Rows from block 6, named by matrix and row number. Rows with one number belong to one neuron. Each number is 128 + 32 x the weight over the matrix's rms, rounded and kept within 0 to 255. All counts start at 0. Numbers have three digits each.
# gate: MLP gate (model.blocks.6.mlp.gate.weight, 192x96), inputs 0-95
# fc1: MLP up (model.blocks.6.mlp.fc1.weight, 192x96), inputs 0-95
# fc2: MLP down (model.blocks.6.mlp.fc2.weight, 96x192, transposed), outputs 0-95
gate.101:118094161147108190187103130053126105120102138151142181121137121138128130129166123121083139102118143120121175104145121111104111092166156115109084107125136151136147153153120127116140163131122149134098133106118118147120081122121157135179158084121118107154109154143125166083168109138170153110
gate.102:089131140091147106128091127187119049183144094159037128090122066157139100136155095158120149186169106132118083170172122098124086110138119133106145136116108184126093157179147132095134173115122132149124091126128166118132146161118054142129096151136196179133154031119147152154111106158051118115
gate.103:133083167113132174135142147107146112165152149149145123115118153142134081135151139125130126098089131155119160126127104152148165121166148143128106111098176138125108157099171097097116143109137077096162096106175092160139151131140143150102133120112140152102055084133156107169106114140131151121
gate.104:186101151121148138064100053118079135097142103079089141094150099138180144175101146138098179160115160154147159189107142152146109063117161106119131175105095149116177149132128181130105135130147117144079149102170132143111145144067142128135190076081121120102114170129105137149132158134160145093
gate.105:155056117073118152140128042104165134148112088160153133124107142145085076131107148111162164071097103154186107124144051089170150087169092087147092127133141149122133061145153214113168130076103165135134112116164148110098107121098112187168116150104088131147127139116070139126135101090127130146
gate.106:173100147128138128114152157122109084176103156131155127162135105109172141155092127132122101124129086103094104119140133173136118139096099124110095123124147146076143178080114160069150118120148129086143127154170153141100131084119119134126169114130136134117130075144147130159123133182137140132
gate.107:078092134100135182143135192134152166122085177099102143132122129139083153107206193113164117120121105108165150106136186150061156125076110145137114099107127128192150111159145161105059117124111118090143149140119122174133119099101113128128168093089130161140121099078198142119126123127090134109
gate.108:060097121147105106172158167135073182000158110135164131166121072137017096120100128132086118119132115091101159096142199158068074122106145193124095118121084178136082094079156077129112128166176163142187113173118142121076119093172093126141196203096200126132124122220162122154093108148110123088
gate.109:200121156108101143109119125116159162168108176116105148187154181073116090135130162118123106144089084140138177139125076152169094091139104116157105086142150150071173148121081108119103072158140116186083141116174103116165131103135112114134113139089134128126136163144036178147131154100162111133
gate.110:108101098153110166146110186108072160078145056117013194091166124198156139081171143138157126126202085134074130109142151107063110113129172135141114100140113097060143134113128096194107030128184147168147157172148162105118137106145091139157151087180114129069194121160119152160183136075143146117
gate.111:127130148173109090114124082084083133157118107123153111146183135160150127134127158099130063151183165148154129065115154065124106140106053119092144141155147111085103067104199099103093100087137104116152119196149103119190082131093138121114161094176150129116166098170136106156112126138211160121
gate.112:225066153000181150099055163173133199082114102133160195090134082140147128040095100071087151101162116152178125079098207110034212110126127195097142142134144070177079144096132156192149178113138096089081141111109130128171126167164014140219180158171102099149118096111113154114042129183112101164
gate.113:116099103139136138128138174082124096120140115166135126148146150141143124122115078147132109132097120156118088139170157171128168135166115115132137150142169148121130137116147129161138094115115144149108104136180133159138103156158102104135142140133082131099114169146062112120119140145107133150
gate.114:026069109195124142116108138086085132068102140134152151169087255115141148203075148093170141157102132115043151138162070120142114075173125158129135103107111099187138120125153150062162095174211096170152187103144093097120113147063117146175047096120103205014149136075082109117170166095097113169
gate.115:121187122095155119078115106089089153164105160087135161131155103113101129134170112196101102144148115058192125130144120170088151104109122147157162071140153118161127179119164123144102142191139111121155136061135136121179186175125121086089055143131039133125141183133116124140190129115173109090
gate.116:139140156068104153083121134145137126127134121121137160090117242104101063044126121108178107102109133090130171101191089117153096166156124134083102142172153162168177135075126109133097116195148103138105087144124071125128142127176131114169149159134116114127196106190121107108135122143158069142
gate.117:110121077150135177127218195129153163156104157146119113111131110062176137166111137022123120110149098115118102146083164108144090170166143193151064094172131182114126130088108121121105126136143126113128191138145151090097125081088097153165072101160136168092133139089082173162160224119088171111
gate.118:037133151109182123149152208083129156149111129091147104161138173101143173143086122105095165154089146010166122092160182093051119120106149073106090195143130100089171113066197196114112088102168149088107087165131091111110158158113156169144114189112125113129155172128177087073109167114187175126
gate.119:105093149148149120114154145128099180148112133138188179100085165085141137115114120105185125124146125171093129173122129091140143130088151113141103105131144190135152085072139116150089121127145121171130157174095174184165129102091100128094045155108160152125148118158148120144126072145165067094
gate.120:234096092147144111114109189090120092044098136118119123168142096071168187126152131184088072116100172164112141117121143086112106166194124098145100103151076140142138098141202070088082100176106074110045157112159164153169163122156104081107223124120201060114202120126133141075042162094108093156
gate.121:106102129115132051082163150096100147115095119157171116159158131137089161165100097005087151165153112184127153127121103153092107138167106129124016128102103120152175097160095132102142113110111136172147151119105131127175157083123034117203138107157136154127093136133125189121072155142112109142
gate.122:135092173126134137124149118110088101128181114117153162151129203144085114108104074121110135165091114145122152068152151126113190184107098180049100192104182160167080118140129102183106100115134111111214170161141156160134171099152085154086128205083071193176119117128129109122107126140139047099
gate.123:175142131125145135112131118168075183143146169146158140105080093093123095156102148101161151179140119138092122092156123153115146134139132119098134140087123121083131111088123092143117088119149104089180089169188105093132065149168081154153175150100097158125145126154123134131145134140137167159
gate.124:155152090066130163098129152136175123110111128128124107112133136146097067133154121101084063116117113120131193082138140103117086124123115155161137138120133144178092101148147131119111128176153092142101163063148130145142100126141125124123133109151121136140130129117104116147143154166120139139
gate.125:110106098122137108092115183098124131124117125150137149141124167140100165127110095160122060149160145117123128147141143075129109119113110131210080084115147119137159132093147108150108078152134134132133115110150097151097115114104140093085125103129158149089132164189155108129160165178126166130
gate.126:153109122087081158074172155101203134167163139119109113143101100117125097138086107082123148104146134163174129129149121148080169111097138163140101175068101135170140125137101133126147161151157161141114196174115102119155135092144084124090138145147112090106167158141117146112166178098148152113
gate.127:103171118080133085133104156110134166158101115109119155160182115139160161151144134134125145147138166176052147151115170163124175100132129140211087160066102119131106077094088097114161133126116165096117165126145109084097113146189148141209113171163093182126146098120077143100154088144152081115
gate.128:123124170088142164104129135095101107053087090100219084130123068181189150152158106173133180119137185138152098161111137107075114128132116125169130124079155119167138149095122096118150163195142096120095096091137128106186149112150198102118090157105098069167087131163165041115099166187111168172
gate.129:149133105085133117155059166125133101132113131093148107167147184094097071138065142091142102112175110146158184098094179101132140074063140121188149180197141143059195144175061081122121148138073103099140170074126157127084072115142074197169169094163160138070199212164189151125120143075117120097
gate.130:148122171173125098139085173184146121131085151121132145123137112197168050160106133149138103116122110085123126168141136133126131081112154122115138151117087115149143123131156138129150136149111116104113107170117128105111083081076120124142135133139121131141120150142116083119144140117109123149
gate.131:139142072145153133116130139142111086136136169106157126126121185108100100124124144117183119134098126136107142162161095172112059098134118123126113101149110139158135109116112144115092129106100124128163128147136114137085132112161168100180140137082085119106098131115115075141157134118167143142
gate.132:122140115102154104120189142200143037157098120111150135191179127104084141175114133052123120099142086096171055124140138136097118132134126109156082131209168133082084158055104165138134120113111120129072141156107114155172121133140186185135123133179103141100084100198119155157104115103185120092
gate.133:149143058143135167132082126137152135155132169167104148122068160145201155096155135093115139092084149079053138075130108127156122121094102083119103132089132101168125122138127140120160116069129118139142103142136161097173132140150173138150184120149139141093087153133158108133085091110137179111
gate.134:086102085230094207099058205143099189099157130128190106193078135188089109122063155121105181096172096160147107141082136150085103104060050148123141127155135193091141132111165124114130109113067117100187130187119072134150135133118159104124126112176164085110138111116135152184047176150059153145
gate.135:136111127127090109118147122208141067121111127154059117222157115123183172176189164073126143119114171168094101131150190147035180171138114158134155102130178132159149157048133127074116095115176139114100127082111068127115128144091125127084130062144129105108088166153086151114120181144121090112
gate.136:117091135097103118050165097120111113119144095133156141100150151184143117114145116107101120084088117040164137125141182122137151163051112121142133089121185101102129121097117105145131137082178092077150129127145120121164141116148131169088158115146151176126111079083134093052111130094137154135
gate.137:117084148211088104047128155178079148183120114105185178112076151139118133156105181118131161133111141116129155097131173075138137134158130098139131132116130112113133094137091099131093173116156123145163155148143094155131168100129101147154128086083104074114095127158109119088077113105227092099
gate.138:155118121055131108110079106172095166159145135138132135143118105114113071169101097092120110096095104127180145125095168225060113092148179125106101138110138093160144114133116109167136182122116111109110102140167139155142096132179084093150153138118202119107165148124136142102155178078140135114
gate.139:108134106121122191145135134140085123089119112128121159165098081129131119148132068125147152108073160143126155158133139123138118160112134117070138164133132159089132098087128109160137128168101113130135107132129150136120129107131150152128139134137133123098129180150137158117150122123105141148
gate.140:134164120152133162158149091104181144124135094149135058111195095141140120093164099103159085150139171142153107115118130176049187065151080119154061160133197068175121138112175098127106174111072139165064113106158125098081130059181068075092130123147136160106154170125109143142174126202147142114
gate.141:120150100156117125119133160082125140158123077114145102130140105097147146129118111072124102121172084127155129119146141125095146115127172104157104131082138105116124113141135121086107102127176146132164106103184166154117128176084149163124108124115117100117125071149124117113180161160179137126
gate.142:093102140108180197099108141111140126098148113116156128114151131094114120164095146134071107121092158126107113145146161153111129125083122190059077095176068125137160063133140081126103152151113123114138165118140128093117143115152113121164123143192156147151161088161112108142158103112118144126
gate.143:138126150152064119078095092111133083165076134114179103092079159110144149127099087131175121074114106198130157129154090123134169174065102090114088156099083129135189174120125112075139077112192120185151134132109108144102079132090103171202149128110067164084165109183135043173168105156146191070
gate.144:129103118124108147117182148123093154175062115114138130106133135125085104149168127089161147111128131139143112150140155143142163137122126155103167100084123142115150106111163158049203127108118100126119169097150153147098134101155115130129124175165132099109105118112143112111110136150123136132
gate.145:163118140106157145108093144155097116144146164102069161179131117137132144127093035085137123121111101073104069127087120083154167117099110138137150191087100129140139102078103155133136126137172141126120145158146159133121106158109117116069179112101140100105121053172181149126164118140137138141
gate.146:130070177146160131134122119129132136135135166178126117104125103134167155091203082142097102176116161129117113164183166117176181149127120074075151149151186102078116149138125161123120133078127157158104163094131109117145167150113150124115145188097099072138181150124105095158119121100146170136
fc1.101:112133150128140138158142146100103145100143088103162130098110112150211112119128124071124145116124152132105155169105113116152137067153121106082098127156150143132192179092123121147194181149106129137165096195094094103175097129074124144155106141138154137131144114132150136121111128087127139142
fc1.102:188101081138015128107137127124157168097132113116161135102124121098103125118094093157132109148135158138184080121158169181145127163134159116166120067131137168133151130155113138104114134156183147088122092180115044135069137144101148134186136153145080148115045175123147118105209078067133137159
fc1.103:092177058156112131146100124132128075137107135123114124142131148135084153150086112127152193127152122111141101087136139130111115135105089108171123145146132113102141115182064137145134121153132144147140174133109154104131093154134132127168172112128078075105116157124122150085135141115149171143
fc1.104:185112117135125134118099107168061163115154133111106109104135089187156130183062100156116167138128154096147183160117150179126158094117087114125150193106142139115157163107108155121130118073117100119083170116124124134104157187135157124146165090039114118138146129092115134119110153181142155093
fc1.105:179189128098106129144093127129068102138100166131105114172135110120118166177086067128148116147154171127089116129108150210076135078125154173111095144121144126179110175100123076123094151159150105107140110154119117137182130110146137107168111138138180137141117136132146111145114162119146126151
fc1.106:121133134185130089091181152154111090149156138111168110102120061091124121170082127139111162196147149112118168082091113151086164110143138147087160126126080111121098116151097186139117100142089098119130129134116091150135110135141098126117102188120075144141074115107110127106169162117142141109
fc1.107:117127130117094134133125169173100154093120095195089109147094166130119134133133082093046062104149092129141117132121176148083131117110154069177176132118160124195175141133131141150118097170140122142172118159136152101146125098126082104101165102146180149157189120118076121133130100137071169169
fc1.108:020048152114091152158147115127122197093164094135206056105069048139089151035140118113148111124085156118104131163112212090103109149149111152124161180193113175121128093077137132118160138123154184140190148228099111108117119115136130068100164196124169173139153147156112101063053149159114135088
fc1.109:174135137111140153109113144120204139141105159120077137103138110098159113177128120121095060094120143139183083151163124168120123163129135109173121142136082172096132096106116098144162083071110083142130182084149123102122086127093152165163154164074129149101162148127124086143160140089171130123
fc1.110:186143135119087073139099105187120098124147129116156183149179094100102090187156168157152144044183163077113072079177143072086191163133101144134084102164127119163167085077154171133129128097101119183085168114127131029124181093139134195098151157115200109058130010142112079145129179090112148047
fc1.111:162129129086105166193121155136124137122127178150111122127112138084133123099151126149167175120125088053071143146120065160139142161140121119166115146119070150125086176131118139161131153141059149107125156109144105088114110187161083130135116194098090159137126175108130088134112116131087080131
fc1.112:056174069203124096093147075084134103220187172169139065169067130072095134158123196077149096113147182094142126164181030126163088098160148082122135136136137151130179057117116091091093078184095129127233129175151120147064167150157254153051131170079146140085131133107085141106235107127155132137
fc1.113:158103084099131112109108127106098094158112150146145093165182160126125148069146128115097159115077161118174101143132130110112160089099078128177136096135126103143140140134127140149139148122097137075167129139112134170120096150186116133112140147133116150130090173153109142118119119169114095125
fc1.114:050156120123112155145122098056157138054082101144142099106148230122110148171067210075175149120118102127016103164105086102121171089191153147130112186160074144120136138141136164070175082169130148191151170110107163128137123139079158134192047115133137202108097124143109079104209160086108137127
fc1.115:105183113135113145169180167079150128117060096088165141174086136149139133065130139045179144147126181128100192155129133181129106141134113117127140114160098189123104141136099146120132078123166146110212129090066110169168151170094117112107059102143111101117096153090171138140110080145082120066
fc1.116:129132144095137115121174189143155140145104166097145118161127120093155112194130121128140155111141129135085141074157119161108073104103110101138164107156166167079154139073082081115117071070144121117148095140121111125090119166149100163181141176169170096132048162139077106097121079167085133092
fc1.117:159149163108126144116066117121148085094152163078128148102088082168125149091100110184130141100111142167143145144134127162130159164072122096134145177116112107180078123187173139135125160099144111118126054163146101158130116125182179133134164095092127077120122197111166099172091069132124120123
fc1.118:110087231148115107062110149164145117096046067100115158077195165115107087150171170103145128152146159151091060101071162108114164133143178075108134133209197125081117132205106162086147134156109112140075123111119105192120158152026067113184120081124116150113196141117143093087154177137155133116
fc1.119:162112098084177106111117138102120139141128097129165123095156092066133080137185116107145150187130127122089101165070089111124144151096175174099133116110098127145153182108133166143092108127120120164126139122103132150176154163111113112120089087118086130180166067176115123113160100091122130172
fc1.120:201101133097104120096078227042117141093121133119060124145149107075173178132143130164093114163104122172093163112076110079096125190178139079160067090111025136146169130183137136091177117129090100099109144093125177170163184142139094086156179168104181095136186103168146086103063143116048124149
fc1.121:114124133124113143098095107191175187203169165058133121115054169132160131160164168147161149103149146123098124197122171119104133142106096102171147102126166089143106126141140112208103080121137157103122130210133173159093150125210132126111119119091086126120099154149126118168109050084082087146
fc1.122:130134128090158208166190081141069113115072160073080097052164128180083149120117036151158189153125098137127139096108146177139089113189062180098114151137100143086077097117118221175087158085138167165140141114144177048100107098098166130111140090164071142154117154127094103140136118147138125169
fc1.123:102146123165123075164138104092109116149118093080145145166158171142103101095136151046109088067136130111189149122088104122160131123060111132146155138131109178157198112140146084126144168182139100106125157110146133129103116135094111138082118182116145107104159090087083074127112134138117171157
fc1.124:152113124149112118127099123129181126106130115099118100136148144155116094139156144159151128124159178169087129132126120155142132127177151130143139141120100140142130131109152131146122180168107090122103141134131138123137129090150106120156130127147127125088117137111124105058096109089146149124
fc1.125:105095153154128059147108099117135133114119185139132119103088138093095111104143128136106110139076075145128110173132124106128101075129150173172143105103120178173120168133092163134145160137097137161164134110194160143148171158147127143133139146163104121113115134112145116136150120136102097104
fc1.126:123093129136121148151106106121128093128140168176172114156157114147173113182127118123070143157131108092149067159095166161085159100102213118159149152122141089088118131088077145116107159110105133131098177143190095156108119110202147195135092166067127166118087152123153158144130139111132164120
fc1.127:146152183137073087120101107126074091109113151148123141146130107139096123128130144115125117094166111129245102129128149115111111123125126131127204131105178129120049148144110201127128090144104129103167135130138126145112118126090152122172103130122179095191070085178142115123122130089152112174
fc1.128:115118143057161131165101106132112165183129127134145139142111063108142141071193107164188094131104129129087112165124089133095160104113124103149152167058105157129125136115137113089086150090105153106096069112158189146184080165112178134179144107047150096178164093152151145215116117184136161083
fc1.129:132108167145115138156025149048121116083139146096166128172119156125128077125132111137118101084147056157086139054128172115132118139101149120147095081163124117114163115164060075171165105117111150093079150187095108165096135123084139140171111051164111085102167168157208120151083159063118111097
fc1.130:144088097143126163110141139108205098144155167173142175184086171145115126133116114089154121096087124125144130143106148085178102177206122116149078096113125108117092078120143160199113111133141141120130157104115200122107133152128145140153123137107130156111125127159113158148101123128090119112
fc1.131:111097135144107119151129144130146131121089124151089110090115117133154148140105106153121131146154141154118109152112156134123117116107121124107128121134054139149168108109137178145112094131141125147090107144129156101161117097103099116043103164109173156127151105125156205118093106120139123169
fc1.132:119122115056138104183167113191121071140128130129159116170201150105145178135109104095155070111150093065170129092105112112083080162168121142128175138143129149128131145083144148107124106137163145088160094169157108181132131165117166157166143140156135201099067080171163098123152135097162106130
fc1.133:134148147085098055154057096137125126141155135075109141107165132188135121132162076103154113125156133141163140130150167135118085134139145121144142109124116112197134135148150175170121129148143091137139063115127118129157150121132177105069137187132098078138098134149166098132163151062144134127
fc1.134:129093111134087177163107132160168173092180126079126070174097176167080105126102091058061078138155128089116115105106158173092073170154165125143131152118081159133079088129106165179154083163114147109201150132100148095120179163126150150092169064071080172174087111023187070153065127133064166178
fc1.135:103112120136149145132093086030135177084146110054202152042138141139131066067084075150158140133106125113168125137103083065160106123115131090100093117119057111142074077166134101136151194136125143151140168155143156158157111149103121095109094133151099119129185122087170132146141101107117129147
fc1.136:150114167115140115160128112112151116139124136128108098189143138068110127158094097119189088149163088157082099155144076115091172139122119118134106131067096088155149141144146104112116124128185150109130158127111109118134168104175076167158145080145133087101168115111127172129149122159101113142
fc1.137:131121123102196115197124137141136162053109118090033071101158097063125144126168087107136142125143142105130118127128104129148065141115158114137094142119118136176138191178137118108141101222127165154138050110161144155082115146124124120094123184149111156173139129156143162187156171139078115154
fc1.138:112129107114118079114123160127160088097141174139181141145112203179152105153145081121090075080181122129135114137175184095057134129153083141126109084121169149133081160143081182078159153069167132112109160148096088118059090103128121159178137133131104139074114129154121090165127117146121145166
fc1.139:165139139156155119121117101131171097164144126172088144111127157121124140137143130136161168108159164102126135162114127115139110121152134195158114132183114071096096138104130068087137098168101099108117131141153155118102115142150116093133140118130125158127119129111130113113126148092109139100
fc1.140:145115082145102126061104068090201080156127139106197104121139123152116098082172068145154139122167169127133112170107158117147137167167112179143109137094136107114192115202124183064132157115122114160070155150155135108125147158189127128081146127174101164095147129050124167123154141104134114133
fc1.141:159088146151099117165141066170092091137139172149118126102107188132149137116160162147189178108113179151118124163148080141118085094161129153103156120169103127161154119117131134127138143113080091141137125138133092133107113133144136106132159151117137142156152113126175159124087159051115108144
fc1.142:119120116135164115150095161115085140061069116127109099122127153078164112141169169152096165124094084147113104147134179151129105114083139130132062114137065123121141114150135105137096148163111109118140149100100127091094104094137146141136077177176125150134110174128145131120142156112067129112
fc1.143:177137144157196109127097234094134044115136137152106104181127205156119097080098168149115112137143143093127109056153147112148132135161133161155173122081182158166146197149119082061111148098054079126122110126157171141126153171157154089155132148222113102164149160106063099079095190126101113142
fc1.144:108139146139091130152140149113121116121155102148130130081139092128076189103162135121187113101112160119162175131141194109127109129150090159129140083112205194106125141132160080111120140120111151134120131146125088145168078170138144172092116084121138134149118083139166119106122174166179120122
fc1.145:120124148104116164148107179139131096091183141110116082166126180110105117154184102170111141113121092129097113153131095053066093060093179123089103171164124174086141080117106131122113062143106153162122128094148150041119126120172112050160094178149116150147083135148160123114186112120181135173
fc1.146:198156105080151137143127113113165137091073085101162131135168176108152138136107127119157157086154088150117180101123121125151100147103131124113145170090106102189134090172113120051122114120140104097106096165152114147121096091126098155096145105100117201113110082139184109089168110147126132140
fc2.101:130166094142093096137135179074169172156109103116094105097149130124126088157111097135120038141151123108096132125131118148076123103157099118149152125111115104105142125149100102149121143129099097105142116101113142074142128118169118103110112095116168135116143108126111130119109168124162140134
fc2.102:116132099118155105093146124146188088051160175086108166128105159107125127167111135204129148089132150109099128084071112156213104121110088140116139170127126073186078098101097090174128131138133119112093135152129136132094114092122106071160104152161144080184203104130120084131102207094172098147
fc2.103:126154103125131155140124124100168102129101166133139131130137116126069084158107122051158097117067132127178144140133156150168129108119089098173133100162096148159141085097081108148147167158149113106149137138121082114151113117124170101107132138124122129135108096126099080093108109110106130052
fc2.104:156096125018150127118164137139138142103070110058150141149173123118195138122078106108161132118126115099133145145066111120138088115122121114077080134144110150147124150089178122097103140133209080148156121107070109109116095115087112162191150103127107181138139149129166080115141117119137126097
fc2.105:195079120081140129157082076159114093134163069165156129134139117120080088106130093122125161143091148184114130165130121112141110122092162180158032106187161177117118143107177124149143102108075134101076148186146091174129126147098111097141133138155140124135074133088171159169136150137152118170
fc2.106:111111121144118118160068134111085131145068135135108155113101127160151093148115101122120130102084081162126128180172120182087159145122126133087120157125104104129112169128166184121131149151117125131117121181113092114086150088154148109130110130158160109106131118156143110082102166130146162152
fc2.107:137105167158131116122115128169147156144174106128143108098045119113084104094141101114171107114085134164145104117116098175113171120144118206165154135090161155098084093102087098114132082177118124120196145158121157138141109085145145108123125086163093122133094091169182137101170167122119128160
fc2.108:135124140188117168146179122130102172131144140196113097160130092195192118180045153124118147101145132106140104158113109231167188156137087104153084107108140181066148107131064144049093083203078105177146085067098153092137142184118107118169119141170164136129163127165123169086152149149099050124
fc2.109:123109128115096178134173110133132151104146081142115163093129186151142141158126136160113094146102152160146112086161061116208181093127122193125194087160107123088120136181140120165129136146098105149116091085114140158136149081074133150172109130149162150154089103102099120087128201139141136089
fc2.110:155115140166141126116066140123174128118136181130153076094151136155087217068143166148150142171148110117055122135147095085183025080143123126187120116142134163148133132171101136100178074087085145096131122112186118067097142143108109136130167110111102191117043117110057073147070157131139142147
fc2.111:158140104120113091062095178180120122177144086140141136169168111081147088110099170141177060100065164115197118141159124094126092115133170143101067131077080108172130099106116184122140104091098092141138149053135142109136127086176071094136057148081119135068143117122144122093119129052099097142
fc2.112:157225173120091058098119135202120160104161067000099109125149099168125125096193045221044127199103178079173158140172131108114051072155131126101090154116089197092228148098077095125153217085086093063177128115074086116104189156163081147092110182161077118102116134206144126208119111071082174198
fc2.113:116088075117117077104084158120084115146137142152146169157169131146086144135148139111156177127128143109113118137180133127166149104128131101109121153181139100088109140133145108097123142132170107115095108121161154151137168146141104116043109160111129148164101168122128077111081140149108119094
fc2.114:109129113119050069106158104153174150071151107135122070163053139172091175141206159155160151123074148081143161132080131167201137184127138149099099103035147129131090109084120096103121092073149108123155101156131162098157153114132064075135148135180238121188117165078125135174113083167134120145
fc2.115:148149094084128097146148100085123148162157124126174130212134082117101136167121078136130177136137075153150103062184162214146083167116165082106171174096105161110148114134118100086101131137176163155074127154122140093138122072194105181128118151127158123169090126137132161199085129098150128168
fc2.116:146149137136111111134152091170156078047134143118140111121116147184148148127177180167080103126105193114114109118097162143047170175187128106184170144150113129084142072075142044153096092151206149126108039108200149139158108179134104102166102159108134138141130128169102209119146149091111135147
fc2.117:107110134145104138170121139099115072049116111115108171126136173135143161128159070174103158158124155123105135146135121093081173097105079122131178160213124132140178145221092154133103169121120152142083124134104191137097145085053126137190112118118091161148193175120131110129085177102146106187
fc2.118:142109192123093115098121169160163212175077085111081135106033204118223124120150184131125091054082150143158109099110121142208066105095121115149098111133069146155112184184139155105208109074104144128172069147135093101067157090184128131094082131110101167096157240142107112115105101185196143120
fc2.119:117116144119152189167130129153087171137153151145128185147116122129110096095150117093123160188125151098066201131121132171119149143156117126146118156134146167125061059103127065187082105104105154132110153122137101127140150102152135138168160105142130141119121068153137150090150109144157143165
fc2.120:124190126181113103118113094088095182168121102174067148097074116153125142106137119113130118159076191110116163095227142163205109167143074187174101133169109080106174122089150212093122044128108071162141094155166156086175184112103115136255105101141164085115100121103195082114134098121122146085
fc2.121:107145209214126093116134134154052135158172078125141072160130123200129114121169103098176132123166090135065158091109141146130196136118128132081138119226230168191132134146133080102095103080135109127134151168110117154170162073098131116145100152133150166177123173137114111116124099112127074208
fc2.122:115198180128120182094116118189142164142087119099147153086109146144121178131154149115142121152131116104141105196139113128111107088127172182134110104126073091120132199133111161103140104127087154146149101118109201132112113125146135114160081133193177124173107117137117108109103125158204173145
fc2.123:144170138119101122161092172151142126124159116169127116160140126094155122120129146103156128112116171185125175110115120090121117174190093134113187181120139114163112078122150156085077122152138145179155141125104173122136156148110141095083075140139108097155166146179120165138183072130115125085
fc2.124:137119110102204110119154093133111107100119128130129154163144087117135119118096092099112100099086155106115163143108146154097175103096146130111121129163138166142100155134149120168165172118146109098118102121135152109114130096124129173131121133092142112120162103120098128140058107131149129129
fc2.125:118099146125131165165145125121118131100148099119098105049112127113122141116076093147145124110098070129102118104146158086129157093133131114130166145130142176139145139087132133084142140129142137120131131160093136115124126138153128097145134154091106140078086139117133146095092098128157076107
fc2.126:104153160125107175146119109155163151132114126137143112108141157128177079161147176183110125124164134118141131161139095113137104102080112123132126122120171123135150114134127114128149143187099072138124129147092144103180182125047090130111159062158101143092203174126130130084155173113132141122
fc2.127:144125107181175104148230140112118069098170203154094172078052095127189119112124177049078200150139155152124142117123149120142085099091102152135148132128141152136085174149106128075150140169074112149103094112155100096107120103160114123157083122139121125087103151138135157173063119161148154110
fc2.128:111097096129087127149199175157160148174165112092148068139124144090126089141141119116112134112172099157075139110128066133075147117145154115161162145102160160159124166108171128143107083135156120148136164127110145130153186142141145091151148111175070148087049148113132147168166153105133138157
fc2.129:196240153077189115121150137154187107174134139064130209125153023105118111066167115104102135163140129164119071113107049132125095080107132084144105161108116095152139130159147105157154084131191169136150143158095144141173175087185139084184148136111082138146121169131162093034050100123152140154
fc2.130:116129096181144153203123148144086140159082129118108125158123131112100122172202143143152077093158162099099119140118119086118099111128068087130118125139085117131094093134106115148084125151116138118127094140141169127113104142138163147137156190145098122077131179110175185088087116135156137112
fc2.131:104141086120135106158166091173158116098102145081088151147156152115146137144126124140153153165142103144147108128118131147133118097138127143142056150126127130122142080112141134150104111126099164157070124166102109136111141118071112157142129097063127130109142082144150123119164187126094104101
fc2.132:131132133132089139144133204156136125136071148100143101128058069159197119141126171144154064142115096135091092113139168150141170131176126122152102135172121166076172130193126129125161180053154139111125165103106133157185114102107114060103103123096146095155118084141085137242150093160166204178
fc2.133:124128122075108091127085123078107169163112107083146151147091079124157149140175151112123104117115060119111102124140161137144141145101120191130083062148109154139108030126159160150107137124089060135129151138121133140128151136144098138105121182082158099150092152113117121134092130179130135109
fc2.134:150135148198135159198161135103095076122137146126092140168075091090084048158146113080093077161082121193114101142104187076152157148106158126114191030169157099160116140141038126107147113137129143116171123149116138100086083103105150151177146094108186189115178098146092059139106136114128137149
fc2.135:149102088149100131153127095073100065095183121154105135093159100188087188113120135127128110131073172099100146102137160081151125192202143176095164104093171114193073089105183099133125166122086109098174073097109105136170120135120084150082138149098101101189149113101152140101164157098092131104
fc2.136:145159115110159158105155143141159110088181117140160141102124135130104104188158144102211103121103131092173116147149083127114080138127122107170115088154155185137127082107173128143147091112105083162150108145151121105082221118129083134113079099149146126086151114153164076104120096119134152155
fc2.137:125107140092146163162115150184162134114133122127086082165106090092116053069150168117091106077118135139153177172110137069118038064183122121145124165159091162033077131101153141130160115122202143083134144120192080188131091145138079144122140121117123136134067086143152100109088086036058170149
fc2.138:129131125110148149132161136139172143138093160179142114139098092156102117119106114123196174137161118163087105103132127129123123113049109153133119140131157163135088172120111088177148123126202139171142078107142107112126122148128116124091142073142057147099111143135098103123083182130171083153
fc2.139:133158141111143144095117155134108125145110142126078159127103110127139131132141093133109142117104091169177108106090173125167206105071136112143122108158132109139150113163121128168110161133169114131103120132136111127140146120115106113117132131115145113092119112181134143138145180146104136149
fc2.140:172162164135159126130120107137110106062130160202134043100171161145057185127140112109136077126120117066105103174185174142134057161074161134105182088154166176065109140135101064187143123147123144141095097136069131056144126158110152101167131155118033160105123158106133150090102124130125090166
fc2.141:128139147126132117085127142106122151147123103171123136114179136148145131121172089125152120114149132117108148056182118109091116137134139120095107140122114124131142158132123161046100162120056134132110088104116135091152121158195122149177165093109170099167154162111083111150139089110135081117
fc2.142:127111127173108088128125103122147145132144158154122119148125168179130132172155126093143137112157138117136125095160140113134122077153187162094069108134092062092074093109144130089137213121077120158104132134136173111144121127133115154157093105166094133158103133108096114086108098179115184119
fc2.143:174161134180097237135126165148146133139149103160090119128096101133078155146114174125078129097101150135161121099121144175142157075168126107193137111180166227138145094142143084150114111113114167187148148181159068196152099110085138076111153133119089186100169177124068151065136071164122119098
fc2.144:144163106131112149149136127159157087098132107164070098107158126098144175123107131120127153115165140155121093128152141145132106121157130128099087112127146110105097171165089166173131146131131134144144114118105106123108164127159110154109081161120123122136145160123113141105170110125108152155
fc2.145:151041149140136137138081112120150157160125132133116184069071116145128179139070079160104100159152160124109083093097104123133154133113155113171138155117121131120118128080179133120166156147115175165105079141129153103116099190129159074130097143130171163096129138174113188139142184112085108135
fc2.146:149120081153136158120190127120146132151134092084113111175094117086110110172130155153135145145146118186125105126156099096131189134165115086132064090167056145119104110109129098119125133094122109112089126109149131138159127127088108116095169136141091135140137078079118125093142109132170116140